Weights of a small contrastive audio-text model: encoder arch transformer, encoder width 320.
Rows from block 3 of the audio encoder of a small contrastive audio-text model, named by matrix and row number. Rows with one number within an expert belong to one neuron, the router's apart. Each number is 500 + 50 x the weight over its row's rms, rounded and kept within 0 to 999. All counts start at 0. Numbers have three digits each.
Before each expert's rows are labels from the 100 clips, of 14848, where the router gives the expert most weight on average: "responds to" is what is common among them; "peak on" is the class under the peak. Only what is clearly more common there than usual is listed. The data: synthesized solo parts of chorales (CocoChorales).
# router: slot weights (encoder.blocks.3.mlp.router.weight, 16x320), inputs 0-106
# up: expert up (encoder.blocks.3.mlp.up, 8x320x320), inputs 0-106
# down: expert down (encoder.blocks.3.mlp.down, 8x320x320, transposed), outputs 0-106

# expert 5
responds to: note D#4; note D#5; trombone
peak on: D#4; D#5
router.10:472452397427492520523573424511497470452511454526551540564552493419552519459510490600532457493512529575599534563523419524481507501506568481527569477501397494402495472411566477442380385390442469437469448488458495398460561404554480531552459480523565444498457486448479501552478505516489497456513529416486501510503558510426596
router.11:473482424408488474527553450521498471507521457563564555546544461458557525466544481519527438505501535539546493563503466511490530458490566424494530466496427478437496439476584560449401428370442448441468498463451508474478572410556463534526478480537548415461499424396492498575490534557488494457530566434524543505526539597444568
up.5:484573507503532477349460558420574505517579475492473470500520491580505527437526483574567544517565482520577584393551467450510492420457506449482534513538535426559593576519417450479551380510521391495487543518480536513429462531541522570487441414413486538587449559422480545465491579474577552541517467405506474462387525551488412
down.5:600419434474503452497506497569488483489487532493373470431483465490490552516479525449476485523499536486515517449436414540558507529377480488514479413532453406465490497522451474497491598517497455557495458527544467518464512462390467544532492616562390421417523485520524421556484478495565521526559541444516531447523573572513557
up.6:509470526549592531475539542448549548457519498615629580564531425559483520539470506431476510458437534460533537508459449451447578459467491480476417522474424478401496414515553458423526572532578525442506600558626568538583478433475539423520515613491530539578476522624493579346526449451453495513547511533529422620450517507494512
down.6:492538600455550533427518525532473587493498470384517450427468472501457505438549463530512480510469530506524508478456474497480574416467530445490467550524518576496543564446476459473445443548605493527491491578537442529581503545558449587565561580422524567609529415514475499515451602564495512590531471511482509425523504478554458
up.7:515543508534490466508576536555465574548469511422512489519474582549469530451431484516654558443501575570475481455492466507613481503489426445558497478494532512508454538514494572474455533461509487544522530455460503527611551607497583570479471443419497523502546498405467466519468603508599501511462476514500515493592485495571394
down.7:443502500569510515408422555511473555490464508484450425403534453474427504463466442504523558488451526481564479510398536578518488536515473443535436615582505433466454501530583459500433459523487437543563528418494493530418525594576617567429528457479445561439470456580423522519424483449513471496541545490522509432478548476518422
up.8:477571474549525535525535574429451519524522519550494552548508489490464574629542565512436518532619561452581456425581474453510482478546608507479490497479492513541568486559454540422506588520500470480513478559580507497434546448485522493523511536477468508452527521536551455519527427465463491582511464468460523535353525475556509
down.8:486514544538537491518488458515496528546398524469466515504525448697421493643541560430511573538549473425574493539497496490576446419432453395477572552510524508645492554603502542500528498599540476557490492466418403491452425508451447541473528508530450523468467577463584504528426505546506458589538579514466474473425634465497441
up.9:528552476469510520530433454484582609470513492494552504493529447491486480475579469490485517422672451489539468501587509519502588573504523424467508548489459562563459552536516546493446479409469492452551539371546547534567464588479568540512553556573520440519640475520496598557529467509528539596538437471509481395530470442542463
down.9:567413546530444438475516525519435440467440570465473543490489417534553555591503475390484530529458514481405433461522551538505497466442427501477436506589553477504568559485465522569550561584436463572541468497511529433406603529463471511492532497547458455397460559420467375479582444494479421603455461540443491519539512542411475
up.10:583481428542522555535503469490491495501474380563492586533449528469529501461523596458477496428592515462566605443465488450404483599415579455447430485534487449486449538482439519540572548570537515511519580630569508522541599466571459481584545453464510449493567516520538552580465439425477557498537498514471541509479524605536493
down.10:516542562565516479529435567581457555587442521461500437455484536542475473422409385477456430495457424399468456451463527468575406471499527475515478440482513509467484489527493516587486561525439554531568453522552535578606569554454549541536558500593518503533547455583578498496539527561554413534612456466445609496487532538482452
up.11:466561560483548524495476545454506511420476437445503502517496609517604630516485503433491464410541505504486540492431482645560557512482580537574397534447508502544505485488524533487514626442523604472517573472474485466493441472473450395473495621497508465568487539547466629531548465525468502505406474494490427455483452425450389
down.11:492463530552508468502524485551475562500460528494529443478463475509391451436477483400491512501398414382519543511433552410488497478522560458463497573519527602578533556554483368529451510597509444486523525512527450598509453501513531559473558521519427561487544479557549439405457496522444502497541624485456558472490618514587547
up.12:505542503439529488548549509544477461399551539500585540488522478636408539539568474513513492423549580456491501412582448463510525511523577507479515613467395490440418514533514526412502484512464481492516496566562500587456578493427472467387484459580455514607441486530501491502524458415522464520475460490463547473385592542573503
down.12:450481591517494507414443442475492527515571438579508561528504435544483469580590530447505443469585520441476549469493558520496532477476460502397437441497507494390540605467452525445498480546411502504551536574466476508594519559539489566511525453514453448542471480460515441510520549457577534553567510490468512566484477549458515
up.13:518609474488423477453424534546474479499476535530449539514560496546473542548428484453482527554518575490650519498547459531423534519520442540579494545526496480571531467486425551476488556478440504446534532538559423456534449433503466423489505429489523503499494649577642554444453436386574549535513483484437535486436469577512466
down.13:492511572520471517458485519538489449462474487581413517487518520515443577532485454426489488489521451447500480448433577587565442505403430445404467535555534603517536548491560559661521616507496533574388560554541495503466561446451532473434397371383448494520469507509486544479503512446527413417569539527474430483510456488435477
up.14:466599519532477457502465493532557568471600405479530586602516481524542552490467559461496515463511636521602483472492399454511519437502600451502445546537509423536482540530420515443516551515494444527492428406508424468462524484462435580504468479511477534481613491455504534423481498416600488584498413439497481499522525411488539
down.14:502442539483581598470546511391498445554465496529458489475443541407468466416552433470567495471410543495581367416379528536524466482462438587391433509517409566461547539474501566560444448487511509524521542501492576459527562501489557493529399455544582477489493506451503409488493441507559515475513538497403434454451452614440536
up.15:474547516466513543453523551510499428479551544585557518570504493520571468633524490568524494536504529411490550561479465512488554422566489486509474618576520437526498521582546562437526570529467432482464517475495448538508526445539509528589500497375535466560497486472474436446584486539492525517548455436489458573524560491506511
down.15:533490464505426533483545452398551485437426583479441488481527467537445583530427466375476489549547478507444459502477589583485438443467415488498399532586512572505492545442579558492557634558489586588518538546437533447500519374546478474531503446487441579455512621562542377516484528570567452508362502564485484525471548488467539

# expert 7
responds to: viola; note D4; note C#4
peak on: D4; C#4
router.14:468527421459517507486501495549538504503507414536484423503518535523544523515554566550554522467544522529541534428556424530514532600531501464553404447462438466442535501531459478422411490480497502448457430446544546524503489520498522529545514585549521459476582498529576546584569562554522542548540540436553477488535582544589434
router.15:416502520465504436435435465523507516478503466523411444435497522518483471517452553545642491410595462542515534372545381456528477589526547521543441417477470521457545445532446460474472455473472482456410369429524493533416460556471508453489528486592486521428563518491493520599549541524484542501524563488492436464532593490491400
up.5:507529554520545535480558474540583495583497444518494533463498486514509570493565480546554497546427605637520528479480524434445536499575461540481524570601366520469580543483493484495471489570496453432516405417528534503525486487534571507549476470329448526564538421584529577527527554552546508542491567425434525523525517594519535
down.5:563406485526526571565441496430456582481446502419520535513492563507485452407508518538478512515495503484468481419454539497450562454459366541485488569485471492458515436458495434519501463557536546393539562476548500497510420495446537565517555500500561508463474491512486550442508428489461554553467558494495493497529452486573576
up.6:444469498471490492481418419477449460429507591485511484526558624508446497581444426642458488462603454461421526436422471552536430592545630494470451459512584481514482491509495520466488442600424521534418542489503508420428541547480476470454394485508432519477436501635478402450451441423406568489493477459482475443499448462572477
down.6:411478492468531424406584525472570463424513473525479507546459555423543642524533452528513448519510553584457518520487532637567546453473479557475463497531510545434532481471523530455516589511452607546452503428486530437542566464503450528443418540415452529537534494536429507530599517467467536480401428564492499525511401489437514
up.7:492484471447513538417574487517497446493526455534399434513538487550492545516479490533599462498477513557612586442496428482544474441483491502553520471467478389524508444472428460337543420474463496428502513510519482465520528482455583581534504496542585425495485599478500510551468463516520519599515557461520476453471585561512491
down.7:382493562563538551508507441460538525516426498497478466424390451571456468505476534592518490471652499432386558459497542521566552511576507594429499497539516548490517560564455514505547443632529565576479509452387512479518542577492489524421431431492429560543482563516469500502572456473480546544509480496485464408589473409436450
up.8:521477524502512492484486485497476522428547428505522589501420458547474510457548432454487458519494595502491487531544458526500583483499602485478493589483478474487530451568489445467530446506559492415450464550521473454511433471478542472530608637479571451510418481516493573398462447383480484611436551597476449442423517437468477
down.8:551526499492478573526531497444554499378609483523571567559538490509534487485487519498510484480502583473526550594537489569477588486560540440480515548499466512465567449525592475484529505528592507413382428558589514480522484464508569546556598599511554400521476411534500576421495560463498465537451588541492495586451565502483565
up.9:448498468449502469551481420449521495482638501507479512530435537576557511437448532566493494556566496454467535533541527486585463571583611385475465500479411591418507488572493500640539529482483555462500484540538539454483452445496454513536485455540629476540568503554487491476478389444504602466531531424633479484500492471501649
down.9:487370569586456509527553562545547586585438558500526479475470582444457473475471479431495514473436484468530477504441533515479522418490349468529497519511571498548448434422532484575424595432474572405521508552510511426521478493432484472442525469478479414436551460491482499450510556459527573470483429495490459604503540545567570
up.10:529617510443536600475515534593593478480524440513461506467585550469517481558554534555449481512475541435509526466581528520479496479522450439437467446424442341418490539537420506494416474552533490530522518487547589551534528532562567512469546554481514520617624413500574521530462536594512582523528520467464581472557556568464499
down.10:538535500578486493536412439521469433502439516417472423413581436471426544453489493498529503492551457470462366467409477483526544554514504558514534527563542480535522518435552485458462515518502442545473550419507464493484513524488433576548486474425598543500503515470561472495396580549439410496560531488413527401523512476549515
up.11:496462459505563503483445568549458463480505513507535544536509431515519555518433435433620499485447548479454600493412602523450499414525398596359495590577442500461452541516467447482570536504566432586499555483525500544555492537542551489453463401451474623584545538443477543467427460454479484600490540460542529500551507443427512
down.11:565548485436503525455480549606514422526588479581493504483600480595401489542517497438456457442479549444580515525537502457394584564550494467469470590547554494521511464509521491553511464574467494486553578480502482546537528539496483428396544471571498469535528532480564580398495501517523506446559508564461473602552557613468581
up.12:472592432513512496477479560547530485429505387581454463461484418504438510486475495512475468410491508514414467605448421515499424502513470494500535467400348440505484565606478511546396601500507398491491643556524552512509538533461553535513480580461474554514531523502542574470413481492527536515553448541488438482494474475616480
down.12:610534475490591478521472423453465484475482458488589467518556499516483499467524542509478556585549524500469536469479500494496465480458519551520596535511544430489517554449431460388494446609481498561528553469411538585440490518522488530465493465535583479510481533463471396512526518544533464541494520544471503414456502464478569
up.13:513463449573489463456553472556424485413403464519522432472454438479472486436445372446569535443429486522554498445501488427567486443523470474512532530469469528566428462464464569488536490476373410490523536578545508506580596500498541586423511441528591486450450539463458414533451493534557391572451500452536486510457553537454461
down.13:420524528500492502473470466445487511482623487447479456483530357574417510528560436557453547501533489428538454503579494462491603457539567469404456543468486534493481463502432479483574471585505450519509510429516515512537529499561541501412515499587511514588458611464434590420463436493470501524513574560525531421442445466473469
up.14:480461467557480468528582438490499530466496429487476480435401516423599465455471519505548497532481470586470500479556380459530464540436535487579512453507434562567528454547495497488512505460473525414449365564544507499508542463441533581554515639526433463412488489538511458533484536524582473488419468487470477530474615480547510
down.14:515539497494490430500528524575440465491534545498501504496557432543431477518572431460424463509562493444472445607511552503451583473483539454349468585438560547452491454423513562532589500601468427537519560461471412514558560532553490391399563492562528514553485577436495497497528381515388383468530511536478515426470472493490521
up.15:468452510525470524423484569546469504473553522570530504539513411572494533494473423455509449528517560456447580478438628487430565399566495501374421599569400457472450528483518466497540525560521442582547521559523497534486422557545521433443541411355570613634482458478498537428438501399493460599481534423498533458483468491456522
down.15:556536480452438564460461549577546406521557577566413487516584477566375518492514386464530506487454560427569570516506550510414568532566505452463528595524505595500512499537546538487558442509441455444548549496543517521480487490524539444380519448546441463519513514490531556423409535506585497492548524542497488530531466577469576

# expert 3
responds to: note B4; oboe
peak on: B4
router.6:493509475507489589472611426569529571430638481488559517559570476492528577526508502573594512429460485539585515461539439509475504527462434499510536481495484454476388500452520529422374485490454559510448450446491563476611507543432509522485478573497455478469542431505493554513544534465603578458469457439551512494548516442455438
router.7:549513540429474484496517501531556470486552533519551574573579563526549570592554562541567543552553547539559531503532538558498480504534568553584560533579498457534535526463477427434400398450413493373443401446406385392400368442483452413443433448423419448452434449451474457421455451443466466445492460481456416442479462492425510
up.5:523421552531541505440462456514500594548454479530510405472444422574548492481504488601544447567513384397446512475472463454434427518502498472535511528492463389466447507497492465535468518437441557550545520544485584570509541536495482519493568447552529490518474461570542393491596614584508454524477492370453530509404564524523463
down.5:482540475450494549476400516438492471518477431471527496516417525600500544539498438512487496440653572521455541477508563491474461574586519524455521477471471527481489527488556460509472429430448590420461452474445569487394442466513561387385447398550464524582487529432442576452500445503463535471426479505485427419417411525467419
up.6:569543500515490565515428515438475537542459546457539422543511553470504482436459519457495531494553453456509518506577531523451478538582601502511512441446533472511433541522588528508491454522448566545429540536425573471421515582486488481508464447435579541497486439504525460521553451454446511467561500456536505462549420474464452
down.6:485586546481437500436474595532465435470554487434517470479450524448498458428465450471488439464579492519466487530523483566568575503590609541517496485483503487450542469538519431518491436503528530477465519467478512471462519603528493495413413465409548493458528459400431441482523456455428462491519424498429406393549432401425402
up.7:486552550470469501561557560573486466506513467503576522480530593566567487506533582625450432533512547552537562488464518539489489631475478536613555545567487601470499416416558486568452469539501499474440388526493478488466408461459502463469526562493405466465438453597494517491488554481420506488572459549540464545538519474448560
down.7:487492488525477527500508416433523563570384405459547557494417539477482457446500510422455529494472487501468485553522471585520549535476487524476483582486473497499472505498480475435490495533537501498508422456496554594404452520448395484545608583538452486488494536527545493450450431486576409527390443539479519453440574484504497
up.8:471465486524564570475487483443504427468641437464465483544541402539458487485477489514542521471547488557559502454600491483523518496528508482338546489538521541568482533437436535477502452502525422490476528479486483445454414491535524492415408524454518563638502571489476522488412525493490517593500530520528500430485506461545488
down.8:414520467498527543477434584406542507547529462359474430436456522610506463452512515543508484474605475447511440410553455453642415446537574398522469436399538482529488525525421466478472406503528519426563539404520554497444557637525543563447449476484459502599450484440476531516436440509458591499473429507569518395542476455535386
up.9:581550497439522542490604523514418448483503477488442433462486536490514493435461515486501565479466452549522488426403454430485496462513536515493488469498489418495399561531558492524507434548496492574492476570442474563550463541573469560565425444477464553544450408477507460535497571470532608478553604521436544412541444474471548
down.9:563588574418423549534484518565499516554542477477442452467588505481525529527479564526500562456567486559529480500481497496501501501517568580549522473509512446579445471488563507561443499537492558550477472450451424466454444546478461507515517412459461574521518550466526468440440506506574532414541532636420462470468495520422479
up.10:513517416452486507568543589497467455463483461435536572536540550472625494483524513508474414480539523410424524477551455478537484502605518445431489564492586551390565531551490443633538455577510553453446401452456581492528552589556538506452491528552508420590503434454476551534566452427425497521545464476542510443536470489430515
down.10:530429541518511491471611475562556464428436462514524531425520509338485532467506454522525520497463487587515400465470547548534537503520462589515529501396489445475495460413437471367553456435535492456497562435457509526584570449445534488499511443462483489455541485393461470537514566491487472511475434430415433571483463517487463
up.11:469467548480509507523463527576463480514501494506548475486592552425500544514506515519482426488381493455473515415406436431508451513501474465464418527435454471505438550512504523472522446578483524583488443530521483582517510582536512669450537546576577533626512459519478503512560504472512559519450492572625611432569577588547459
down.11:490377459571530454523602439491488411446478518579505492484617481535551509524517484450511530471417524610492488527454489534467573595481458440502467555497587574479497438382544560533488525563508581500484497489403544531590570430503525540565485499469479529481542572444492499466526549560421469540453476471492509542504470535446533
up.12:436434486459562486488499490500466463604407531586547446453573477512433478403448468556491490475512513496461536589435506463543523573461490455447528514474569530451446515380546552558462497427450417472566546477464462525481577479586448497482430413548530522530483452501486462605484572554490405504506453469520509503470460472577494
down.12:483455457518464466433466508488492483503428523521485485468458437449452521397476411455434523474461518485433379441422494526547434456424439427413440486451542500556394509430513572538546536457435529549602619462454505559593504500522397486344400392494463580573460586511493491598453501479499484531451428510467523482451436448495405
up.13:526504573478507555492497480526536554562466623586514501550464498430580414390534493493406512491495424403512524570541585518458435493493593554452501474437529472513421437485579572510508564511564530617523547495502564442511476550410411471573601426454599479490512451476546445565577429466431482474477445488466521487429483450497494
down.13:513469564500466525468433527507486558558452468429550480469479565472586446351481511479458441484588484504521475493430566536514451542600532526477513535421502423474517596501557430495502419471460467525569536468391522495414477653549466467447537397532552545475496496469533492495530477568502497465541456519466436455507516499416421
up.14:505455561569487533568427569572461579449427478547512511554468393560565581457488507515559569406429515427484526555390453497432583481453500514453437606509480503431462397549495500592534499523460483537475486449530630503522488555530526446474555564570527500560537443479503503457589510523498526515498484508536516475524663527495490
down.14:556464439501492483446598543564489396362557551602535482500517449429449521499528511497496508543543512516489468538485596521438521546467451481535541630505549529502504448453532434483579500491504510482488456412607556483578462474447510393440561491538514439359499454490491452431561558550541403547465433519496477562484546594458442
up.15:472524525502490555528495507496469544512438424565552474533462477573422533451453492557472495529461476471544523527581544461455497505507413504494487478497451490572389456487596538497490506463443494519613552483471496572564506492409471509477449394493551571537480483508508535529540589504499478448467545504436554603424535552517454
down.15:411494534529451570511485448407506544440449496527599507528454398508407512406499457455490564518585511560476487567466514532452565557401470454457469464481430538503481531453542491467489503491507514535521561425566486510481346465465481499388439479501507538428544500480529585415463536403494483490485472498421479518521449376558446

# expert 2
responds to: horn; note C#5
peak on: C#5
router.4:587548443391509541371551567595510485500593477525535462555615516476543548478478480588542450486512559562590528537487503456499551455597552525519588568524466442436485392366458451397483421439507424492564490508418473518509498530558506444490566489479576494602507498441486517561476458490520470527496538524559518491435517602448521
router.5:535527464433466470434503536611514414511570538559505529579574444529551538553574506506532440505578537475483524552471510528463557499578524505427544571450466491405522456434508495481506468487462505538517514486441492514560514542523505416409593483483554441558570521461541496545505413470436486462502519542584529516521558539468489
up.5:450543427552493480506486536515565526467535498457491538567491524525572449563485664489483467603537494529530504482634432543513456580477482482553472502652565503554564674611564524522444483509460514472440429449557580513536446480419497486578412498386435540426556434491423494535514485399461555461459503470517517527570487539505546
down.5:498479494553505481528484445420416517465556497476469445464513570470480538383468464477491569533386544489560481492549527445648442451451462457438397489403531563454427476423446450493481469508447468425491512489473465515502488531467528587466489408615473546460396544512450542536467426549500513467546619477521463441584427474517531
up.6:475449487527467533576417492431495568532491535587452439531464406577445453462483536506505519631470464496492534452486528497550449544569570565474423437471410439526423454547463499495486455454478516513501531624563536459426502489409550472487496519533516499491530558691532483411509486516537571544546548493499545511495535443508564
down.6:429480568553527521405462488470487481485384476413499482440406500489460496441499463375456448520519494480540568509525589497520521448568396551452509523443532470467523538519494462506609396514567527417544489452574545556512446571441549441510535459443546467477489501505563554438493472502499468561408492472416529555551542489436502
up.7:485526490544548478626519494444492606514491490525578482469521487443456564580421551577498527588471469456560544489521474480422545517453513609499464386586498519585469496450511548511493475529456435486507489431539513511495498482454491549590471582503417502441543498590576443397465509480505534405500490501451486558574437503514509
down.7:456493611565536519533488447457551436510490537455490383438486411512473510516481424445451545524497525518469526488488511540564414507458445553479554440562514525498514501493525517492445559495483538612536532549558484541576444591599506506447471554476478543490546507501544414457489488407570495471444539552565550455404541489525482
up.8:562445548511481534480578460500487524488522456608508496538393451581495530565559480493531552542531544497401466518566507546544367405425517477532480452510449514582509626638626558497423536554487556484536503563479474564524417468501543570501549493532489466439541493515506479537501540417544549425517606577529437580530525513555467
down.8:433545600470562452501593526467510525488509513464484543525618546513511433481517492569487467503545577539437574492493556531551534477625390517532544576496572544498564458476431438530545434540591510523452464452494448520463418583425548445595517512529530450506399407476416525497503546468502403473505493546496513429502484384547524
up.9:561526536521538583527609503520562659528511484566521544491484498445459488534511483441535578488374431603608491556567489488542563427446436519552501545503500528556541464481572490423477508459576438422480495525487508554501433466454562576617541549460565470535479469476455571497465635515587476566480595540435464562456579568561572
down.9:484500507526497513546461400486462496561508553433516418420457449450479474530529569519476480537496477427358428496474508457479428511527498468492501452427510487475466537505512534584524532571491592599489509469570604540531590604528480500485433471489548491486552473579526446528570490536431470494508465486491519542553458462562479
up.10:536439539586536488489492466479451524496477525444518499476556498502487562687501555589589528544603450484444488421459437517612383549392426423548513462522522408527554474482499484478430554534534577499471472421417600481453504482510497472580426455414503489385530529528513451514515526526473537544474478456451498566484539499531372
down.10:623471654503491624483509450538515454421594467402506553490480362515442538535532460579513510489589537481509484459444548573522514484444493572451538508548490456602526607406436513464502479471434498495564500440491409451570506478588490474416478469411428489564457612396628509506486547531439507584437423473490434487467518537499372
up.11:466431501526500566499466469560495537558474524633496454533476415479498654571491498498514503543503455509411507457454489619502477425516542551462433475536413495491390416518524547439520543462463522554450455482526555476449574546439524437453514462517537512484449487549593434458559525499527418462482469551531533611555523461519606
down.11:469493530568457485544514469444527492471530580403474505475457542535470427437514523554514560465472495609533527450528518476576511509439442484513530584594509509483482492550421396546527523475500484465477451500565560522538408428416574501522432544520546434457407533513502554449435530523589496614528479432421510499424525532584600
up.12:497446470438399573452486558435515496601501471472402483534479515484546493464505525513460547605448397541516440514489467565507464473409542496527488500506497557481508435479500489468506573465521507525533434422517492477446447408394460477584490591594495446559434490544534509476470514514588573448516561524444491508419461514464581
down.12:478494474549512521472493571479517554488533564463571500434562538441438483494428476540504536481469465437553509416497501510516530531554462597533511553484565477492527469527512400482562493536522471407578486334643518546490443551392501428448553536512497499434595445526524553438592481401460549519500442430449541482519549527550437
up.13:498403498461565507501469513407570532555438388533491519621561557421467472471478450550498554505476502459482483478482470526588531548539483534465473461468627580469457462524478532446534465489488441452493493537489407554422580481591452610498454494591551475551486361551480489605500485488462476443560555462527560488470448502593559
down.13:549509516510516469581400587505471503474456554528527537428585559424457493435499514382439491569491527385467371578495540539526570536459464376447434530417560509493496474511438427534637524511492493440556558536486504594457497565507511467470529496521614454409470448498505534478527416493374386468478488518470530461531498448459503
up.14:498504570552606481523530525455526546471477484490494557468526445685437492467570482493487518437485497474469528505486452444450571469428385410443504589472516556477537551512413424461516518568517454511594456479448520561534549461576498458488456471566482490530497572467440606464553494560457605577451565472583470433523542528516482
down.14:543442499453517426524594475406485460451527500608535625536458550423555486501502572500442438504495569517460519507517431577480506533417527536552605468425543513459575511425624535547473490490572545465356503539505492497566488433533502519558485540515514470450533463528535455565582511462456469342479555495486487585538493492525575
up.15:526564466392525572529566508512478491428535482553536584569491493475599563579527598540479476451540571482512516527590411510505545540530568543529502449531477455442587507537484522448392531523516543447433474485535556500531514445540485573586524634468595533548591425593609553516495470569431487454474493512469468492480512419500575
down.15:565537590552430492604564458480504483425452519413510501491469418491437511445426447451482503492498489510427451539508522496401575499479510519484479513579520516503543489487530510510482509597537588551436568558504464546510481469521531565531594486426604600529482508519511507429491530448526437448440551566466502545512511419513502

# expert 1
responds to: flute; note F#5; note G5; note A5
peak on: F#5
router.2:587536458438444559485546570450628381458508463535438516579457562470617553539572597483468494449510504531551482543596543540537431468499502423457506466456495481492529468490554527495509568511509580510525489454529496450549539473470531488523591571539557523570594555478532534575491461493496551498546498522451477576509464579449565
router.3:574595539392474561469471587402546456522587421527456500558520547558463503516505508487405562452597503511639498505611477469538517471503532408492537418488476514549509457537562484500470473480542449426529498533551475469453450455581502549568526535525567551566516531448517595559380473420490599576562571529490498486409515551489513
up.5:527571460490500578471510457540491602445481531436574519604643507592473549543461511502544570543499507542571469487564480472597488476531460550571494531574586593443482550526512529493463477493517349434483497425462479440548462546541532566485507483458464555469536471537444453499478569464525531536561503470567563441504446504487347
down.5:556617497453484535457457619500496503581465533495444479516496561520409508536532565451434511561482575452520461446560492483441421483518502436463469452487527470552555438541521448505544475479523491538560534423520521581429517555495497440480506539499437431518533547438476464428449494477573476536541532553432535518428445602443517
up.6:592473455571513478471536505503523517451554517618490406450513506539516549447564517526585431560492521413504543515417394432448512472461514516559474443515442529411483374535540560496471461478411421471443460530533475465480525488405635503553465576464421448436456493547493476467578557604520572485632607457510493541480538509549489
down.6:516533451550552578432497420434522493518465507403468451505503438639496513443470483438437568478528443525495491510430543558565485505503465509545457568490458472504536575359518505477543466588464593546517573501520524536461600523384519463551527491564513521585455514489544471513525517487509498554494515614479474576514500465539475
up.7:503449458624473440494539569519497502451448579520517528519494540575461574561495567486500513554470516403450592458490498535484454480470492486468468539529563532462548485527431479454466545453510522477365488482541519434473547487481533492461569517453450453359424406515513451457621454458462498571432427511512504537483536476492547
down.7:535467595526411506460464494587455468549452568400475379452525455509440374449459428452476536497451492545559461407479553433485481525459501492523546466496513461525558479463466424524522402510535448423518572488560534502469459525488546463493558413530557477522509503515548449475403473603540459505651528463459594419539505547542528
up.8:469489470524547489421589460505478557497469451420470403432435487484559508520489493464516483441495435543499465487483528507615419440416502429468495473525469512592537609538518529574548596583552548572524523422517484419549475485386523462527454569564531504518408580518411562556493462526489425591524327534578492476513563515515414
down.8:609447585463533597463510499468469508504573450500531526526448540504495527465527482543480448479422501487499494444483488471517530577546576500436547574447463414469475559446498458519485434489433498492573450536566529539510539540484525477475564542606590410582483491512488451493541468525446442510406412516397537409590516585472594
up.9:473532576500553567491596504512508548534436481466598589517480510489519493496542458519527495456502434489530465470540544465499523468430448495539456479497477419472573480468529496462410483477537542493535445388553556527565436488534466498539564557521534527466422459573499500436618415477496451555448454532570483465490619432507432
down.9:588542588467472456516472514480553494536559465528447556480473458610412503483523575515484431516502512575440552502461460429417521470567420531410471513558476396502526465536409456477502496549583530535536519543555454564536461489528593426571499465508415465598506548508490522455467598546552543556508535585428506492445509569456598
up.10:534468508450435484477450532556459476528443403609488460480442468499513521445521521452475446526516508545514485559436506478408506551425491470478425500523461438456434441447521490487558538488455478488469533566450496528495541517440490442510520492518573448526537491462574464528478482614497504418579496530422449503480450655436572
down.10:451521583566421537539446479433580525530453510454461431467462459489523488485540522429405564546582434430499448491514585547539420535419493491519469474519499523593529573588591529575543594580523533612533492474593574504591489465477498465540576508527440550488556543538574532447533504535560546457455424504478504449477576444451407
up.11:514435480454432518532485439501534480620458433604483470576473525571532467488484565497476492557493517426487560473493502536474472506614517475456523440436417427435373407437474396564436553518494512458480468598436447419470480428512504431528516505624531475524486545593526476552531525530560642502574478463560517567554599587479578
down.11:474425481461448572459487457518612552517480448507465467465435394552371554424517488364445566529531483504447478513544532547529505443429390403418367524552486579498501505508620526514620604539515520499578559471525554492558553469529458400441488466489487520462483507423545547520506531507583545510510505449478510455449510552476473
up.12:572521418653488538476517514552581516474457425455555476557577464473538606471510493473603556435525505454539525509442521593540518508440489472497442589539439492476504551544514477465496518485458469504391597416556547468537469545469516511445552510432488522439506538466490569535571433403422513521494451489613468500572499426517400
down.12:588471565546499465442527529561415481477466546553516476435548499441469429476448464493486493519412549486514420465464501505479539479503461413506551513486533515468499497474507454546527477538523546526511549423554597562562566483439590458596592491523523529487494495482552447457494499503462448563560478545482560444516573553534466
up.13:501530451471522530509491465522444541535513520456487501486465453551550464537555484536504532449566549479519592462636434447515451489455555531522451514495532496490544527463368576507499564499515461536428497459483530497480500487522404523543464512611416526527411435522541545488489503513451529499587416507538542515541495385617587
down.13:585528431464435488498513515644471468494520561469564442476523452452568523509512455523522483489401430598590484501405451543476526536438461417590486430498546534492460457415457515488489603440432533551515561539598489536536573466513585423481550518480562502427560538450558513484567503483479418504533371580498492533566511524435535
up.14:588404518679514551507487469548545588505522479518647454534518480526463605552567523517571538498528514480543578593468511514500587586437519590513535554467513528482498531489478452486462500527423480464441519509458561429446440446487502468516529481423404498419615520525446523446618501457475570441490522499555517514542587484503486
down.14:528370592583441461575522450517527427476536519530551368526398493485523420488555384528501464533459466416507428464550569456507559540553513407517609561514511481438490507506511475540442466549454487483525415575503521531598528485497558479497536458554445460465476524494439384489589483541426484501503441413498504493506462492513465
up.15:501470475533513464604452475530532590458440512493517489474569559493609563425531471487518555538438527556436511600427548513558535472497492533495565624496596570462359510473551519621534495421465483533502538475429514543464459447355414469552518514522536538525479538527503556557545491495481455468441534464443472421616424452485519
down.15:483530514497487492521502636497453452504443551529424521504485547524401451456512525427467469536485505373401501437495567455528483426584426522411352525548504582434515522616462474550576502555521544571493496494526533481473498497521545487482454503574507508577510472572423508439547474447537449598490486507468528572458480498430553